config.toml
model = "image classifier"
dataset = "crops of objects in photos (Visual Genome)"
train_examples = 123503
image_size = 64
crop_scale_min = 1
horizontal_flip = true
targets = ["object"]
num_classes = 300
arch = "vit"
norm = "layernorm"
norm_position = "pre"
activation = "geglu"
mlp_ratio = 2.67
head_dim = 64
fused_qkv = true
bias = "all"
qk_norm = false
parallel_block = false
inner_norm = false
moe = "expert_choice"
num_experts = 8
moe_every = 2
expert_mlp_ratio = 1
experts_per_token = 1
shared_expert = false
patch_size = [8, 8]
conv_stem = true
layers = 8
width = 384
positions = "sincos"
pooling = "mean"
loss = "cross_entropy"
head_dropout = 0.1
residual_init = "scaled_by_depth"
optimizer = "muon"
muon_scale = "spectral"
lr = 0.025
momentum = 0.95
nesterov = true
orthogonalizer = "newton_schulz_5"
adamw_lr_other_params = 0.0011
grad_clip = 3.0
steps = 14700
batch_size = 256
epochs = 30.5
lr_schedule = "linear"
final_lr_fraction = 0
warmup_steps = 730
weight_decay = 0.0
adamw_weight_decay_other_params = 0.05
Rows from block 5 of a small image classifier, named by matrix and row number. Rows with one number within an expert belong to one neuron, the router's apart. Each number is 128 + 32 x the weight over its row's rms, rounded and kept within 0 to 255. All counts start at 0. Numbers have three digits each.
Before each expert's rows are labels from the 100 images, of 14848, where the router gives the expert most weight on average: "patch colour" is the nearest of a few named colours to the mean colour under the peak. Only what is clearly more common there than usual is listed. The data: crops of objects in photos (Visual Genome).
# router: router (model.blocks.5.mlp.router.weight, 8x384, trained with AdamW), inputs 64-127
# gate: expert gate (model.blocks.5.mlp.gate, 8x384x384), inputs 64-127
# up: expert up (model.blocks.5.mlp.up, 8x384x384), inputs 64-127
# down: expert down (model.blocks.5.mlp.down, 8x384x384, transposed), outputs 64-127

# expert 5
patch colour: black
router.5:178115147107137192098162138137120081186145108158108050138176083125059087089139075126161172064082164183093128134131140104144144145126120091113191140099097187079146177081142170129130116134087090
gate.0:146120147152094207187116115141139135199089116120100139074086146093147113086141123188156115139121118165119118146076124126113102150123131174113112133102155086099144142141044152118122086072147057
up.0:126121116133181056087091088155153106070161137127151045166155168111130197160097172134123131144152118120123104094150134127128145229104102085082110107122109132176144094103195142157097223144187188
down.0:206127087088110137093122189159149092143163126079093138126102123190120161119166154148121160098169129164134126130153119100175089130152149161159115098134150147151097148087148133097185133107073188
gate.1:176176130091156122188116086109205163140136075087093161136135085155106082155136070107123132151112135073132080123129148092118072111197111145171106174114107105173137112139127139148150129090149172
up.1:191135127150138172144088117105198145150126080154101126138113119156117105161147090106096100146138132112113071128128188091088115110184092115124094156127135132093137101146146135145134119108158145
down.1:211095139112053106087144119145147115109068131111201137135178148126111138147142140111157147123130128193155174082139114144164180037137099207196168055156166174146097161164185117111154131091148098
gate.2:098146124169172060152095073148153119098177122113088119132129099138142113195172175080086057166060125115129155083148122122084172134082087159130137098102164148097119111145092158075074169136087116
up.2:111184113100120114101122108091156129139212119129083117087145109127134111134123111147131131113118139106080105147150151120119126105142110083146155087158052124149129175118144142160119101140142093
down.2:179102129142165159146119120164106097109182138122143094102131105127159083136136146076079149136151156086090202163131111131050118067127129173137147149153145155121074181126136154121172122118146174
gate.3:102151098157168151082173146113102154140049171105152122120109167150131101116150108078160081142126137117073126150129122154124123110143108087208119143187174102091142170126141144134079171160100085
up.3:111130091102130179077167091123101173133104129107167067095152127132157086131113132094172073208143083128090137120123131129093089120124122130188129137143135097107110148138168155141102137125107131
down.3:096150156149090095109072130153138141073151096081160123122106123104112139163086107108168109119147115106157118097109168053189175110156094143128120101092129078135088134141157132107106091113102073
gate.4:128147078102118155127090102097108193108127091184111199103161095102081139161118105165157110163125068124115141134115112167102076123144124132116142084135157154123111132140063103110168094128190136
up.4:117122095152079127141117092144049123129089067134147129112141122139116128044100146144065090146109090133152173136070106160146131118139132156172160121112138131098125108190132115145131053144162127
down.4:126059172058164117108113195080106124179121116140116146138097151177154101157088138128078143109093087109139148138167139178161120110157118133097131123182162197136097082119156165110132173181186125
gate.5:119106141101101101128128172069121159128173117141120162082126075130103104136185116095115109117199149094195111108169109080120099109095162094136158149129175157120151112076159143041140131115122120
up.5:141111137152112127147123160051140144123129121178097152067121087088101088135207114114108124128165167103155096131163126116106105096094190082100172140106197147108133135083166133034153127143119110
down.5:097097113120121094147114094103147099131114122174065093119147142125118137133204140074106096190189133197154129130119123159132088138140121095081118094228122171153113108100098129129150196126165076
gate.6:121099124163077139138103144138176082084174133153082171125144117130088123091154172119110210157101148128128108136089134095088087180112138141201152085115123124139083194201115072149131109129175126
up.6:160143140062152108100141076107100174168082108125157087083102130102161145136126093118121075113168121118128150117187147135191185070152130162081109174167148130126165078061125142108131129085120140
down.6:107127162150157132083104126110147130178117110167111136081107177154106137160117132090158147044184180118085116117120084117135104203145121110121137136090113137160174177152134079125144110177155147
gate.7:070139143132102106086161095135163134189138158182105096038196115161146069077162155201141139152146124137170104089142107143120159098173118113128116142135132143156137169126151145182132137167128142
up.7:198095092162102130115068108147130133100066064147151145198083084094150169177130078108161148115099079111123079160136126102114098153049179171153190131165155108127162098121094105133159120092119149
down.7:091132116123188154113191122121146089148136110109091138170151142090100118049154099172134137091137134104122109129151065085119157173135123173135099144179187134115168126154174092168116158098117135
gate.8:151158155144106132195130143110157110178165083188109181128183141164056124115107113097145174140127142143123099113087134208099151118170138174142111088104106144103218104138141173139122114146221064
up.8:114131112057119137096106147132089169138145118060132139143084108089130146164071120167155075086136136136137182137145072136183068125124166069124181184164177143174070024133109086141092108126107175
down.8:134081105207177159160158128099138063086064161132107145164079148192098113160111088134189098160127125122165162146118177122137132076066105061097137112080104171147104144104080114141135076130145088
gate.9:132146091161128127119205121092117174124139080154125127129099104161104169114169119138127160160107101091096131128152095082113100189077185126155165140142153085113044114119148189103118151200090160
up.9:132080078135110133143092125104175120140135146134156146166097131180096112152148136106074178164133122101132119149111143121131115074178178120138123123089085135165145136124124090195160157041120152
down.9:113121130118166105106179079127127061107078173142153138099136154131108086159173096179137130135093187085149133121155106183066177162123111119134141109084126146112179109174145091179117119143091165
gate.10:198124091180178144160146123105133096174095142204132151125147142119108111178164147081151093124137160091143133124153092123163161151161153214162120161102098131144097133096177071217107147083119156
up.10:077216182092107130188081140158061157110094114053124131117047134187131124139085109140150183067130123178105109149109154128116110126084108101133168127152167074138139143131136111085131114160157160
down.10:137079074118176124159149109094162168194099160100142131088081106089092115138208154110131117126144138087116164135174136160138078122116141055086106119078134134134161161140102144120088171108091113
gate.11:130086149100148103157170119198170117161103133115150134051132130121132095120132077084133128066146130100166165226193122138170101108109077087085170152078106095089137202094125090110139126121148084
up.11:175179154116106103099087124092110125179164083158076046169153184149129100167084057146184094118178116167148134107114143102194121151113136131092110145149080128139100139113133150137126074159134139
down.11:092119109041152096124122138130119142139086171128129155107141109120094101086074139159039152136081150153112063196110153201121127125093098107144126116153155108176155098147127077148115114107153115
gate.12:167150182132131104099127094098087118138111091148097115107152112106105090102107153055132132136123131122123116123137154123144141164073113194117144094096062109124128077118149139187152149159135148
up.12:099098076069109176148139145167148125101152177093157150158115120126160135121144104162129115120110124102133102183118119098102142066178165080146154152131149133108118170199079114097070083114115079
down.12:192190156099124069150152098152117174114039101132167134103178100163118180104107077094133164102100099189126159150101138113121152118127165124199100126170137091137133157138083140143130138148163114
gate.13:191143076128182078175137162116095103119200114126150092092144098138142173153149125114122132138108123174045117134104157090114129127173121107102098101134144130094137130142204102122123146117123129
up.13:147096118104120097183122156142093123168167077139159083128150151161116124100149097147089131137097137163136089108123186128128098159186124120124156092110148147081103174136167114158154116110117131
down.13:115144163101146093149115084112166171135095115125101105102096156172130155155085208123122134152106143121113047181184104101119125138113107103181105159095130150119126111143129117117158115147106116
gate.14:168073130091163111126083134148117120191166185138141068167175111175128138103101143128197135051148109092182179108124123127124183141097136121148118070160049127090152148142053134152120164113168093
up.14:108152155178163164165147160130168147104141118125132202055091127146147122131188148128053169176110133112114093160168126151122140080155093163092153141122183094118143060104190078117159116125089150
down.14:132152151152134129138115165135118070160101166132107188069100171146125116058140072198167139132100114158144190129139134143113141150115080122139154157125086137159133125097171161092132109105133090

# expert 0
patch colour: grey
router.0:134166136169097103125090101109133134128184184097177129101107144116141154143073149149085173106179145135160079150092093145095098120160080145096069146140134133189128124151123074169085153148174116
gate.0:172142125121115169172040210096086122113109137178136181130154109164176060131171128168144110130135093104077115180144147170183177140106098067103164115111136153148140164129131132097127094133092193
up.0:137064103160158097095187063188124076126143161068154051066117156160097106143096116107111137079151160134148145109108128113079103123138179188162117095131093088134128130144122135137153125150159096
down.0:181176112151128068124179105131091129144075171141157164080128207119167053220129089119142143109140157096108170150114133075103100189091068123115176176135137130159119086167122155118114159184078128
gate.1:230153141105139161169072122146090172207148138092130170139068135134127159159120096102125117151135128202123088097184118167122148085121125078122114076148107108103085138162125105177070099121078156
up.1:069107122162091091100173099127180117075119101089137110185152104106129126100105117152141105139128113068145174177075140136142144181083144179098120200148169135126141142126148139062200155162144104
down.1:062144147063103150101117164129161079149131065163127097144076096116103125104123100126156087121121136155192103144113106191078145115156156105124134152154069115071087153132116181111094178111138096
gate.2:101109116156136100114137099106181170145142127132172155082181143137101122070110113144147062117076108134092128102136115109118130114086122132143076119153134082092126108138119128126108092119089184
up.2:140131161116137155159124161103113103058130151100114133140145140083165144139140176131060203110118126094134118165104138136116151173183118153106182156109119166102168114105174081121122159103151108
down.2:095160104177123125030124143115190065098136157095122141123115132128166156112154086043163085137084112163108180123152067171110146154118078131133151112149172083110162072090105080097006143113152172
gate.3:078093127155163167182155110156131130114096140109098110132086140156103133081098143182169145127115137080163135135179139139153163110139194125120026131149094087102091156183189117117098155098089160
up.3:169107156100080107120125126129159139201162153194121074116129128147121080116146082136162172121137139118141082138110142130058130126130099151116077082118130165095109106130094139134106098125138146
down.3:101156148180092105068161072174116126129143128102144113101154099076115074146095137157232138158164132174157076145162148100100135089189171108117105152073083108113113110172142142145135187146103158
gate.4:134158139128134127130152155134127113135123193167158093055117141121118149127131123135110134059182078133099113146109119127156091166139110125145085110118141123093181145155123096161081160126150082
up.4:122156112162153140162136149162154075140125210170144060067118173096142141145111147125104100124159106122123119139082116125180083165124111104128093176138117080069150106170107114156117199133157108
down.4:091171112163111115091169107135121130085093121083114132163112105128140110113181135125102113099113199109089107096096131138119133112158029099147099119111175118119108135116158085137110122131114107
gate.5:183150111146144152114161143120129123147154112111103141127115138115155094081086152120097152118107103157067190177157121130025193130068140121149115123147138137143186173066116088182076121144104136
up.5:090162148128143106167091178150141172116154157112145122152157173098048184095126150131130095102149094094118096089111149086164106073156165132149122153114129134136149172172110128162118146103122129
down.5:155139131054102085107093094071108128132129101099142093135149128136151151164119123071118166158123110095122103073126125164114153183091181096154149127144173146077171078163135133107126129161097134
gate.6:140126116154096062099134131149062119132078191086112137154113106139150150101174104095061112183146122120122190119090151138110095137127147103125129133172201124130116112174115139154109177142132123
up.6:122120082144116104089157201173058103160087180137153174166173124104109125120191118091110129164068099114172147135129164126114110116113106083075078121130195089214177156168176121169143170137158123
down.6:180135113121090125096064102101128103138121132122147134101096108131107141138092109147065174153109144147105155140167098157134190116202097113180185124110213134126177132051161177103125167123148162
gate.7:131144183048141069102095125105099123170112105113130065094145121141133074125131099116077126137161146174116154170118176137106137110113141143132165134162127125123152161120181140139101202119146156
up.7:160135160145118115146164103187108171152159104133149055158099112179159171112132145206176157134150177122126088145110189105095175112137104123132169089091126127123159097048084119121113172135153104
down.7:082108098181097110095104109135099091099179147095114190133037089181117117121126143114111149146176159182114116092133098165161120162074151124132088158103123081109169086132148091140156150117132126
gate.8:148078174111116120104132175142126129169093112171084095160084171086086157098109143127078085122140149159118115112232072204150153108107151097084121148116168084127084144145092155176104109129131159
up.8:144141114181146100126099139101144101149125127105112232135160071160135123143095148151149208185131114120197170133116117102108167151127169093103136094096125136132190204145135134130147059067144098
down.8:150115153078175151108087111064129070079173065134161125122123122177160163112117129085090086148168173096167132140195092110161104165146135058080101139148113136130112159134110137150085122134119090
gate.9:164089066065163085057168123160100139140055059089124138108119128117110156094121175083170118103050100102121102152111110154126121151124119080094169167109130063187101175164148124140104146167133122
up.9:128120112073150164178138158154083092141138148144164064162158182095136111091121100187170121122145123108064135114126104125152120136143096101148103156097117150083175173054106118065144116134125154
down.9:132065059129142186139144160110094165157082124109108158126127120175129075091091117121133100170129143042107117179184145086124095148158082134086139177114096085115208198158157127135128070114079125
gate.10:135145086093123144113119091130093126128128150101102161170140160100154118141130118114155153095065116126128144138120126131162158130091143091165112137101091128155130104146054110137173139087176105
up.10:103108111113143111117103152193139166145160199106127134119098143141078174114123101098114099144096131109143122114117172167157142163177189173041205120105100091159143129150169101191115086097137067
down.10:199143130126121125083106086153116107187121115134099145128135145136121092157117156142122129108123079140131095169094114087170119143148111118154062112122119110137149120172161110106170161130122069
gate.11:122152111120162166151136141169215158132102118171202120148111131109096127116198120120225133155096159148102142166094129120120155153153113131103094107141116100124148056106177144158105131162100134
up.11:090167113134182122108108209199212114152115138174190114081097094120080130107172113122180123149081125167154114157146147100103158140155143096118108139083183087160174069104160141168152120163161102
down.11:115105136113079096032198077101107109140156166181127133098155061184094154130177145107114116152144097146130069130089101169120159179181199113155097126104140096166041127120103084175130060154138110
gate.12:165157161111154163157156130140163123138128096083107125130216101123095102123129045071143135143165167111099141133138135136108130095116146109161180130152078137082163052165130125084102103187158147
up.12:163162128161122149135149182087073099175111188169161060136032140097130154155142114180118157134075130146153138124101143116139090130176166123129083127120185098144134154123116107185148085064130162
down.12:132075124150123108126165087157135158161101084138114157136104214120081094079177152139118123094134136123144106130141157090113107129128157098143137142091092130122184107093125101063121114166138099
gate.13:126120077118086102110170157147110134096119130162119064221137189128179210126142066162125112144135169147089128129104144117098086094136120150197165131146167099130140168116157114098169095144124106
up.13:062136153119115090181140125134147141106124128167164083116086134137153066084114175152133159092152137103135113138134159104136128145152141168160162136121133183115110181136127149112091110126224161
down.13:134130101200088072167195163119106151114188115107159141147127090068102156119145169101154138137154134102192065123099120108119202088138094130114087160105125109154146120152160099155134093149082097
gate.14:122108176081084154137220080100083124128112110167132155133168130041122206086115098105161142085115178065115068098119142145187112126136113126148104237141114110167128137189133126136132140071126114
up.14:125071102185115156120062181107184104164153130094152098156105098093116161145099111145188145146204119172124144166127178183085165162140153142111134099154182097164154153113057121090175142125126140
down.14:131117150165101184147134115139127145128119103109154112126164121139102110167054151076129146169096145137101150132049107161110166126165218112098143139096125190126140066143125137158081160156159106

# expert 3
patch colour: grey
router.3:117084082102139090127120086141104064106113144077142173149067169128175129150129119129108149209145100105093157127150122158169181083078150136150147142098170120092133171113166105100130129170134184
gate.0:097137174138127147146108136129171133075141130163098121142134101141127155180100144100143158148045105136147095117148114108121127154116156124137194136146187186130075111072148109149085058084089106
up.0:124133155117152166129119110106156120084121138205090092157092145149146149165096115050155202128060096102146114122146159104140108156131133127087166157139147182067072078082159144091048096065087117
down.0:127109124143140135176103098082125122194100150157110142129144159140133110098178110128174154147161083190177166138196145140155113168155115124147135188141121119109148147087137098153078222125145089
gate.1:128103083089136139164120085111147134111152150173092118159100159123131110091106130089110121165125117120164150142135144081111064159079109125134146150107157113121097132169087155172131180101167142
up.1:077121189163111112078122149108124132105107108072099119098182115129139135135130083129120115082146121158077108072144135166072176084169138115188138118151120166123176079137186113112102091068125128
down.1:168097133150130149185133133150138133132104155175117073128184131117163147119125053124126120164109182109152136122101114093077189153111134138138109109131113121101144063098158135178072160145204075
gate.2:043163147105139132170167164081118120129097126125125102132153146056076087177129093088165108144109071198133127106113122115140167138106138092131120132133162091112157124067139135108088138151182150
up.2:078147126124121104117140158083127132116146148098123108120150138041080090182150089118132134175159125188121206086195112115163118111144134150169133132115163137113176175067168144093097146166169133
down.2:107138103119069140158141102094158126165110084153172066177145147175108118121098138143115127077096156147146114217117096114123124128102137110152160113149115173134145107105157109187115176092165107
gate.3:182147087137152135178115136183123087069032160147077124092135186121129148111157152122175089089182119178115187111133138156122136150167113143163117122159138136168157073108154118118129115131139152
up.3:181137120161157078167127149172126096137063138161090105098161124109123149088141124109136112075181086171094121135143129141148114160107089156160112141142089154152178059119140106114100144128073150
down.3:133129142159121079157177106091133155157167134137140124124098094147102141139161090117200120084125131095178128089101107149169120145127145102137114144128110113172090136153068073031089126113088122
gate.4:136050104123104128105092136130133131098128144124149165179134174113108146094155094182155156112156126110074118157107117092138204129191115139152124122149099087129168137195138093126125171101076065
up.4:116151104164181145160147081101172132161087119118103119130120130104194093096134109142124149166076137186098157151160132179128073141086182093095108060135144130135168134058103161084103112141198151
down.4:053076076123142110112189119136193109102140115149135160132194148114192143208089133090146163149103100102085084123076148114141150141156148139136134111114095164103135072125171141156181071182132072
gate.5:113116076116176068145093148147119138152181136112206121132211116110134120140114087155099140121064112136123108182125170122095148096116148153101113090154096115094189142158120140190152191079120101
up.5:149100104142154153145155131141125050141158108147130189147130123163126176100111150102128173099185187147082095117104123114070110092127146076138090170106188165137055098104164119130133022171161100
down.5:132106139150144090131084148062123133131118149086118102147169142112088117098167117098152086171072134158114132095180130169161141166138129059184150044138140159134102151126107161116097132061094160
gate.6:166122145174177149084174065159134080072139119160146109149109165159118135104097103212149174140108158156119151107095073155106154124095144147102103110112089116138163128117147137163113119075106164
up.6:135097180166120131163211083151151152099162112159088165113097170134189103122146166122122083120148103160181107131112099125044094113139142144067087086151122169150166148121119104082192164102108190
down.6:167078099106167106166101137141114091162163141083126145147127124085134121107101089121169116180194159181092107177122141141132169125156165111149105116166131156094167094093051147110119122084104198
gate.7:179097096124133143193147124111058117100143146095128177108109127163081160170092141116125130097135146099091110208085122135092111094134150145096081097170190079070142121088151155117143150176161062
up.7:048191126150072172102125118114094131160134094150111057112157069115190067127163136149114120093126089111188094056162125136138075149117150134122126149087068166165163095142105167133129074132099145
down.7:124152100213140121105137069156154170114113145199117144081187134126162075070113116142166186110152144125131134167130099121166112062104099146170116137075171066128127171130110145058096186136152123
gate.8:121164151166132091107064114137108098034125116087118146141101141070186147150192116127162133137127128174191127083150151103098100137171142146180167105106079092123105123101135121164172149165186147
up.8:090157145167076069098071122071116154096067154109098153124126158077144154140200089116140107126128159159184083105139153101125114175160166137172134130116060123138111114118139121152158115129171162
down.8:148090131125105149123119080152134085137151109174101159189127105138141093156168157072086148156106180118131099128066127149132114117108098124148097135133119086137118089118087138116100082134137132
gate.9:082155150120118151128118131152149077090126151168154168112130120140152166098090107137067096116098129092167099159093102121182136134159142103088134154107185162102134132119152073090132130139114083
up.9:119177145106125128089120091147196153081116117147165125154135150104098079094113067102075142160075113079166111156117128079088153132063115170154084133087145131113114175164148106140063148172069100
down.9:082173130105120077170095095143158095146074190108105127128063167132118168228159139121132114168145186163132087128124120093088141078167114149139158135160135213088140097164055112148124098103129121
gate.10:127072146110163145111133092116128141136072100166122139134127074128087085182161175128076132138136156113204197065142104198121088091062128131186133083157067123146076122145108091127130082134164117
up.10:145170088170100090150114170154134159124191117085141110098141181115181154095171103106155134113130094121083079192122121058139180158221135140081134169064182163094189131112137138123147141117088131
down.10:123082116146078160174101099129092099096068099166144111113165127176152089136188098161143146133092137170164098065181090087100135109086160063138125073113062132109112086094114107160051138143118113
gate.11:120119126099143111161172134123125163073130147143138124155118127115107170162175179148107148130123096180156155088137117098158140114043102131152165171159169163126124197068141113182158178112119184
up.11:136113107106207143120163182119121139133157176164151116183141076139147130095200147174123216198168094112147145100128108110091135129123089081187134081108149195139119147118132126132174129109058146
down.11:164095163091169151100090141121151176164168173137118170108086115088071131092145132097188117144168123150162149150062116072111045117060140164101131130157157105059124087109095092221183163089098178
gate.12:086040149166115114033077142146149151082091094172106108129137127161149160166106137087147122170136170128076150117113107101117092101187143124116080136147088180136144145158115121160068073122133148
up.12:113151159136105125089122107145138054074125137156114140128066129116137149135100149075152099121107092073105118095153175082145067139143129119106143147109181152132106098119213115109134142197135135
down.12:112125069183124112107126165147137149076074140165234153107176142107132131180113115104074118135129138116167110154111100037136155097094126168117134096092096146098149154121075135159122103164107145
gate.13:157111111174090131140121187067182127138108140159115089111134123145116107184107091131097129124117134153110080112097068062128182149089091085109111166115158120149105178111156092137153104100139110
up.13:113123090143123092066090129094148167167132154127158118132143146134147166140112115097118168205115138129148088095157189151097061137142145168095139129135075210149190133127095152152075147157139185
down.13:172105158163138159055133113153071091166130111171192098087098125106159093183135175121141044083154140127131100122137167089126148120151148085114123135060165168106143165132167119153138126133102201
gate.14:078095230101090141088157101109098072156110094141086170207135179093135167054098135104161087113125115129192113126141188143132049141125163093135156119060125117091128134182098120163107130122145149
up.14:052126248101134085144078155120118141137098193168071095102145130121094125042162149088073114115125150150162111162151185141141087170122127102190130094099175155083202112137081185133096145132109123
down.14:068153089163092145192148140062170060127164161141111140091138158116143155135166154090155055121103121192140133139130153096101143132157167069072095181118122152126071139088158121121124138078161144

# expert 7
patch colour: orange
router.7:157123148191075176175138121094127127132088094141092137073104118148113109112080176111102132125130152177126146167099156124148103164112159160110166146069128082091091118119106101086158101173151124
gate.0:115130154148146138121148159149121158128097117092172111129151110092184126163100135082135157203116122050124086156088117154118107094134177140216168152070147090143108165087127134123134085123144129
up.0:118098128125102104145142090097147128088156159154092146142089170179102105091141127152118108082089112175142192109182147121137116133103074108047129072170105150158153128122170113116113148122125152
down.0:101116203194141162109153109105132129065122158104168118119101152163175122147171150158095130123140165140153112177102186153152114142109150184142165181131132144121142107094150153133173114117169118
gate.1:146128168179139165172118180158107080149159091144137115077114120134122108097147190165105108119123198057144114077198145121133142135129083141108186115083134154131097124127163128122120088169124088
up.1:128144166143154137176136191180195132106148060187136104077120114139131084104150165153143109111062183080143125127179163185163116113110104152126182139090121103144128165089145136127105111130106105
down.1:182165138177165131116109162183151087141064115149159151189167139124137082133147161119073092168104115079144080100091103089076117095106077102192112175106121131105162108119152107108158165117103173
gate.2:098055102130146151086133047160139104081135149094176071124151205146127110118128145119134119164062106161128146170176193157138204191144147192222145134123092103155167078157119124124134157168120083
up.2:175124094176122163213144086158146131089069128128138121134095121136154056127105088149093164175104121164115148101152189130092132188190162156191134094104143079149128158157122089147120104104157067
down.2:105090181130141124084129134117104049131135169090159092101130094126136088155171114145141108109106148129114072155138113119064117113135191135157033110103075072142097129156110166165138102115147120
gate.3:151064125120110132169115102136165141115100140097177107152168162129106078129075102124134195114076090091162135165163122145099158179135117158167111142126105123136154099117146101192117099137159158
up.3:149086135135135114152156099111166143112079122131135110186151146118127101108121090096086126109097154106164141149176121171095133168142137157171106125160091146136129066122180082183135134146145155
down.3:149133129175098141119112102182040116117120172106120157151114165096153144125078150162131065128137175130122118098138152143080115107114169164159179145150106100174107178107151149162107205132186111
gate.4:170196139176178164124168146165173145111170130091163179102099147085162046136132122106135152219152144122135099143175096102112144103105197106145093110058156135099171173108082174136129079157170142
up.4:145173134175143155128122143192156140093146100128132168118090144079157087149134114143132171230122121140140088158152107111132111126126135080140111153045156118131171173124084135141139054161183157
down.4:131136116110133072138144136151144105090118130125071085109148107176177125146123105143132105115111137180120089128177115159167086108106147108100119113098114061149130117062123109092131151126101123
gate.5:168128159166175116111163138161101115142105134120131169133173078164126063062148126112149180156139173181161096153117078134115100107143112157185180141112151096173137089107096137073102184126138149
up.5:143126125097079096150210071134170117175214092134109130112124177087135157154108155125121054135106086094133101091089162134147189144110171087107127098157140123163086100151105153163084091165138140
down.5:107205110161088168123110154127069122134197132133120185183143091180183061139128139150166143098106130205117124071144129148102164117112114156167117083119080130126132118158192118139147162074139110
gate.6:088100172166116135116109109135121087079199110145122146149079123126143121106137103047087116208077104179175122123107085126099091105094106116075124119116168150148150094098122158073173111183085086
up.6:119125160134075139129146147107184118202178088156161177070145129109152089157114129140131117134149074135103128133131155107122112113107141156098132137119101154097148153163115139126095152115129176
down.6:147092105136165208077177153129155177080141142091129114148130162104122171111139132198123208157137115152078129110069140152152099133115126171135110096069136115167093092150122124116158069171170066
gate.7:121162193158089143141174190115139093095123117168109083092190092125134139153088176115097162174157140159114147120151160159117129070193146130145106122136094105116152115131119157099108072129115165
up.7:157149216118118103119158163140107148123155131164150082103130110131164141151112134114112106201178180172114092114169146113161115071132189160117117139116126122147154133124096167124167042146076131
down.7:135146162162154125093150155135132156122101118138088119072143070147107108087140124154137128102121147135094186113118112116103157116084150121146086162134144149112064108100067119171114111108217143
gate.8:095148122119160222146097135140117152178197101145110095130147139171129134087133148102079111133157099128138131111143169115128128126090096142091126183160126063083137181182108123165129064170128151
up.8:193111128161173152134187124066128194098178133091121019108162082123143121093190104116114101079146114146139141131140184106134071139104094097062161166132124082100159053115115115148148084195167114
down.8:145171201117166154126098144076122097119130104182057151130122119100141134119049135123096102136107153133160144173079112123088140101086119116137121080165109137175138144187155175175144146123181142
gate.9:198202120122159143188128135083126117122143129156086092136114128110135121133201075131142092124125163104179166125136062121092144095070123177146086066172097155158111111078142123092117131138136115
up.9:078042117115136133083153157133109151145091115092143153091122152159102200156072150126140163127125104148103129084172148104139119129147139133161149203096137154091155139200143112142137155123127081
down.9:195111134110076106128187157143114132086069073070158110128120089110168094158161117161090182166154095092124122193162100128148134140145116119109179124096154168164192097135064139111173100167150144
gate.10:159146101157140119146131146109140091154140145100105144183078090130133080146106125130112140145108095154109074139099119156123116170167153216123100168095248108100117085112155135112170075154111159
up.10:133134139132156160126131086148103167132092146109147127151111129121108152133121137136091098075141167069104159106146158109129174091120071052136143137134085161128122141171126118114092174125091085
down.10:111083157125204118158106099146064109152131101125104129170130158138117131150117137128104071139069043117106127132138200131145100104069153116125148153165151108075108133124116084091141136139109128
gate.11:120128185140171110119132167153125149139103098158120123099232117110134097103133113058121084118154196166159120104112099115136171118124139111156116147079176146119088096102132068155095114175104132
up.11:133125058154103108152104092113134106137134109095139141156118160140117073142148151115114160172118090039115114112141167119096116142129090142101172122144090087143148156158144166097080161116115117
down.11:129193121101168145155137139139077085139108125110106126060147168126127151138107114139169110166121036104108155110143157094071094171152125129122107120126134084111171060101166105093206122081091136
gate.12:129120133138119137119159195048189144142112126150124088123094093123098143149072196093135083086180134174125142100102119114099165162150202227118116152087146131132174098121118086174147154097103090
up.12:145081106168152101108160109137124115148095188129113197184069152123163134095142130205103154143146105069154140153129079102145117100156151158148141132099153173109125080156122167110125112168146113
down.12:171128135150147190124143120165106122139096123132120099134126121136108150104139113097102171117143094116132135095130131110155151089114141199166109144138210103156173149113147138152104107118150049
gate.13:115144111110102128078124094110137098163129134136114164220147119161176198220092098149126127118152125150132172106152167081166087127164059057166129127112113118145087129137156188100201112152048145
up.13:092145137153116140201174104094145145126084125151051144113127161152117149156102124134107125145149088101123108105160142119115121135094154105154110155109120134139152120102165168171100121101126102
down.13:171143094166106106119138122091092152124120125057118117126105151075183088101096110124101077129095136076097133131115155139076145092130189159157123109101166109135127168128170127128145104117191189
gate.14:148115113151117139050169149127141112139141104155054147091099109214131085111160125172144096140134140116093107189088153133168126068164181160136151105074157168137093133087167062155127183132110094
up.14:089173134147082160142136165143155091097100122119124088102112150117208101066133098141142064142102126159135189104177132127093177117077122132083118087144107136195124147129118126081082123139136075
down.14:134144121113154125103166120143130083190115150068152071098100154106146173161138137032126181109196062107138054162196096114171115140150074113146085108120145144101152124090081149143141109098163120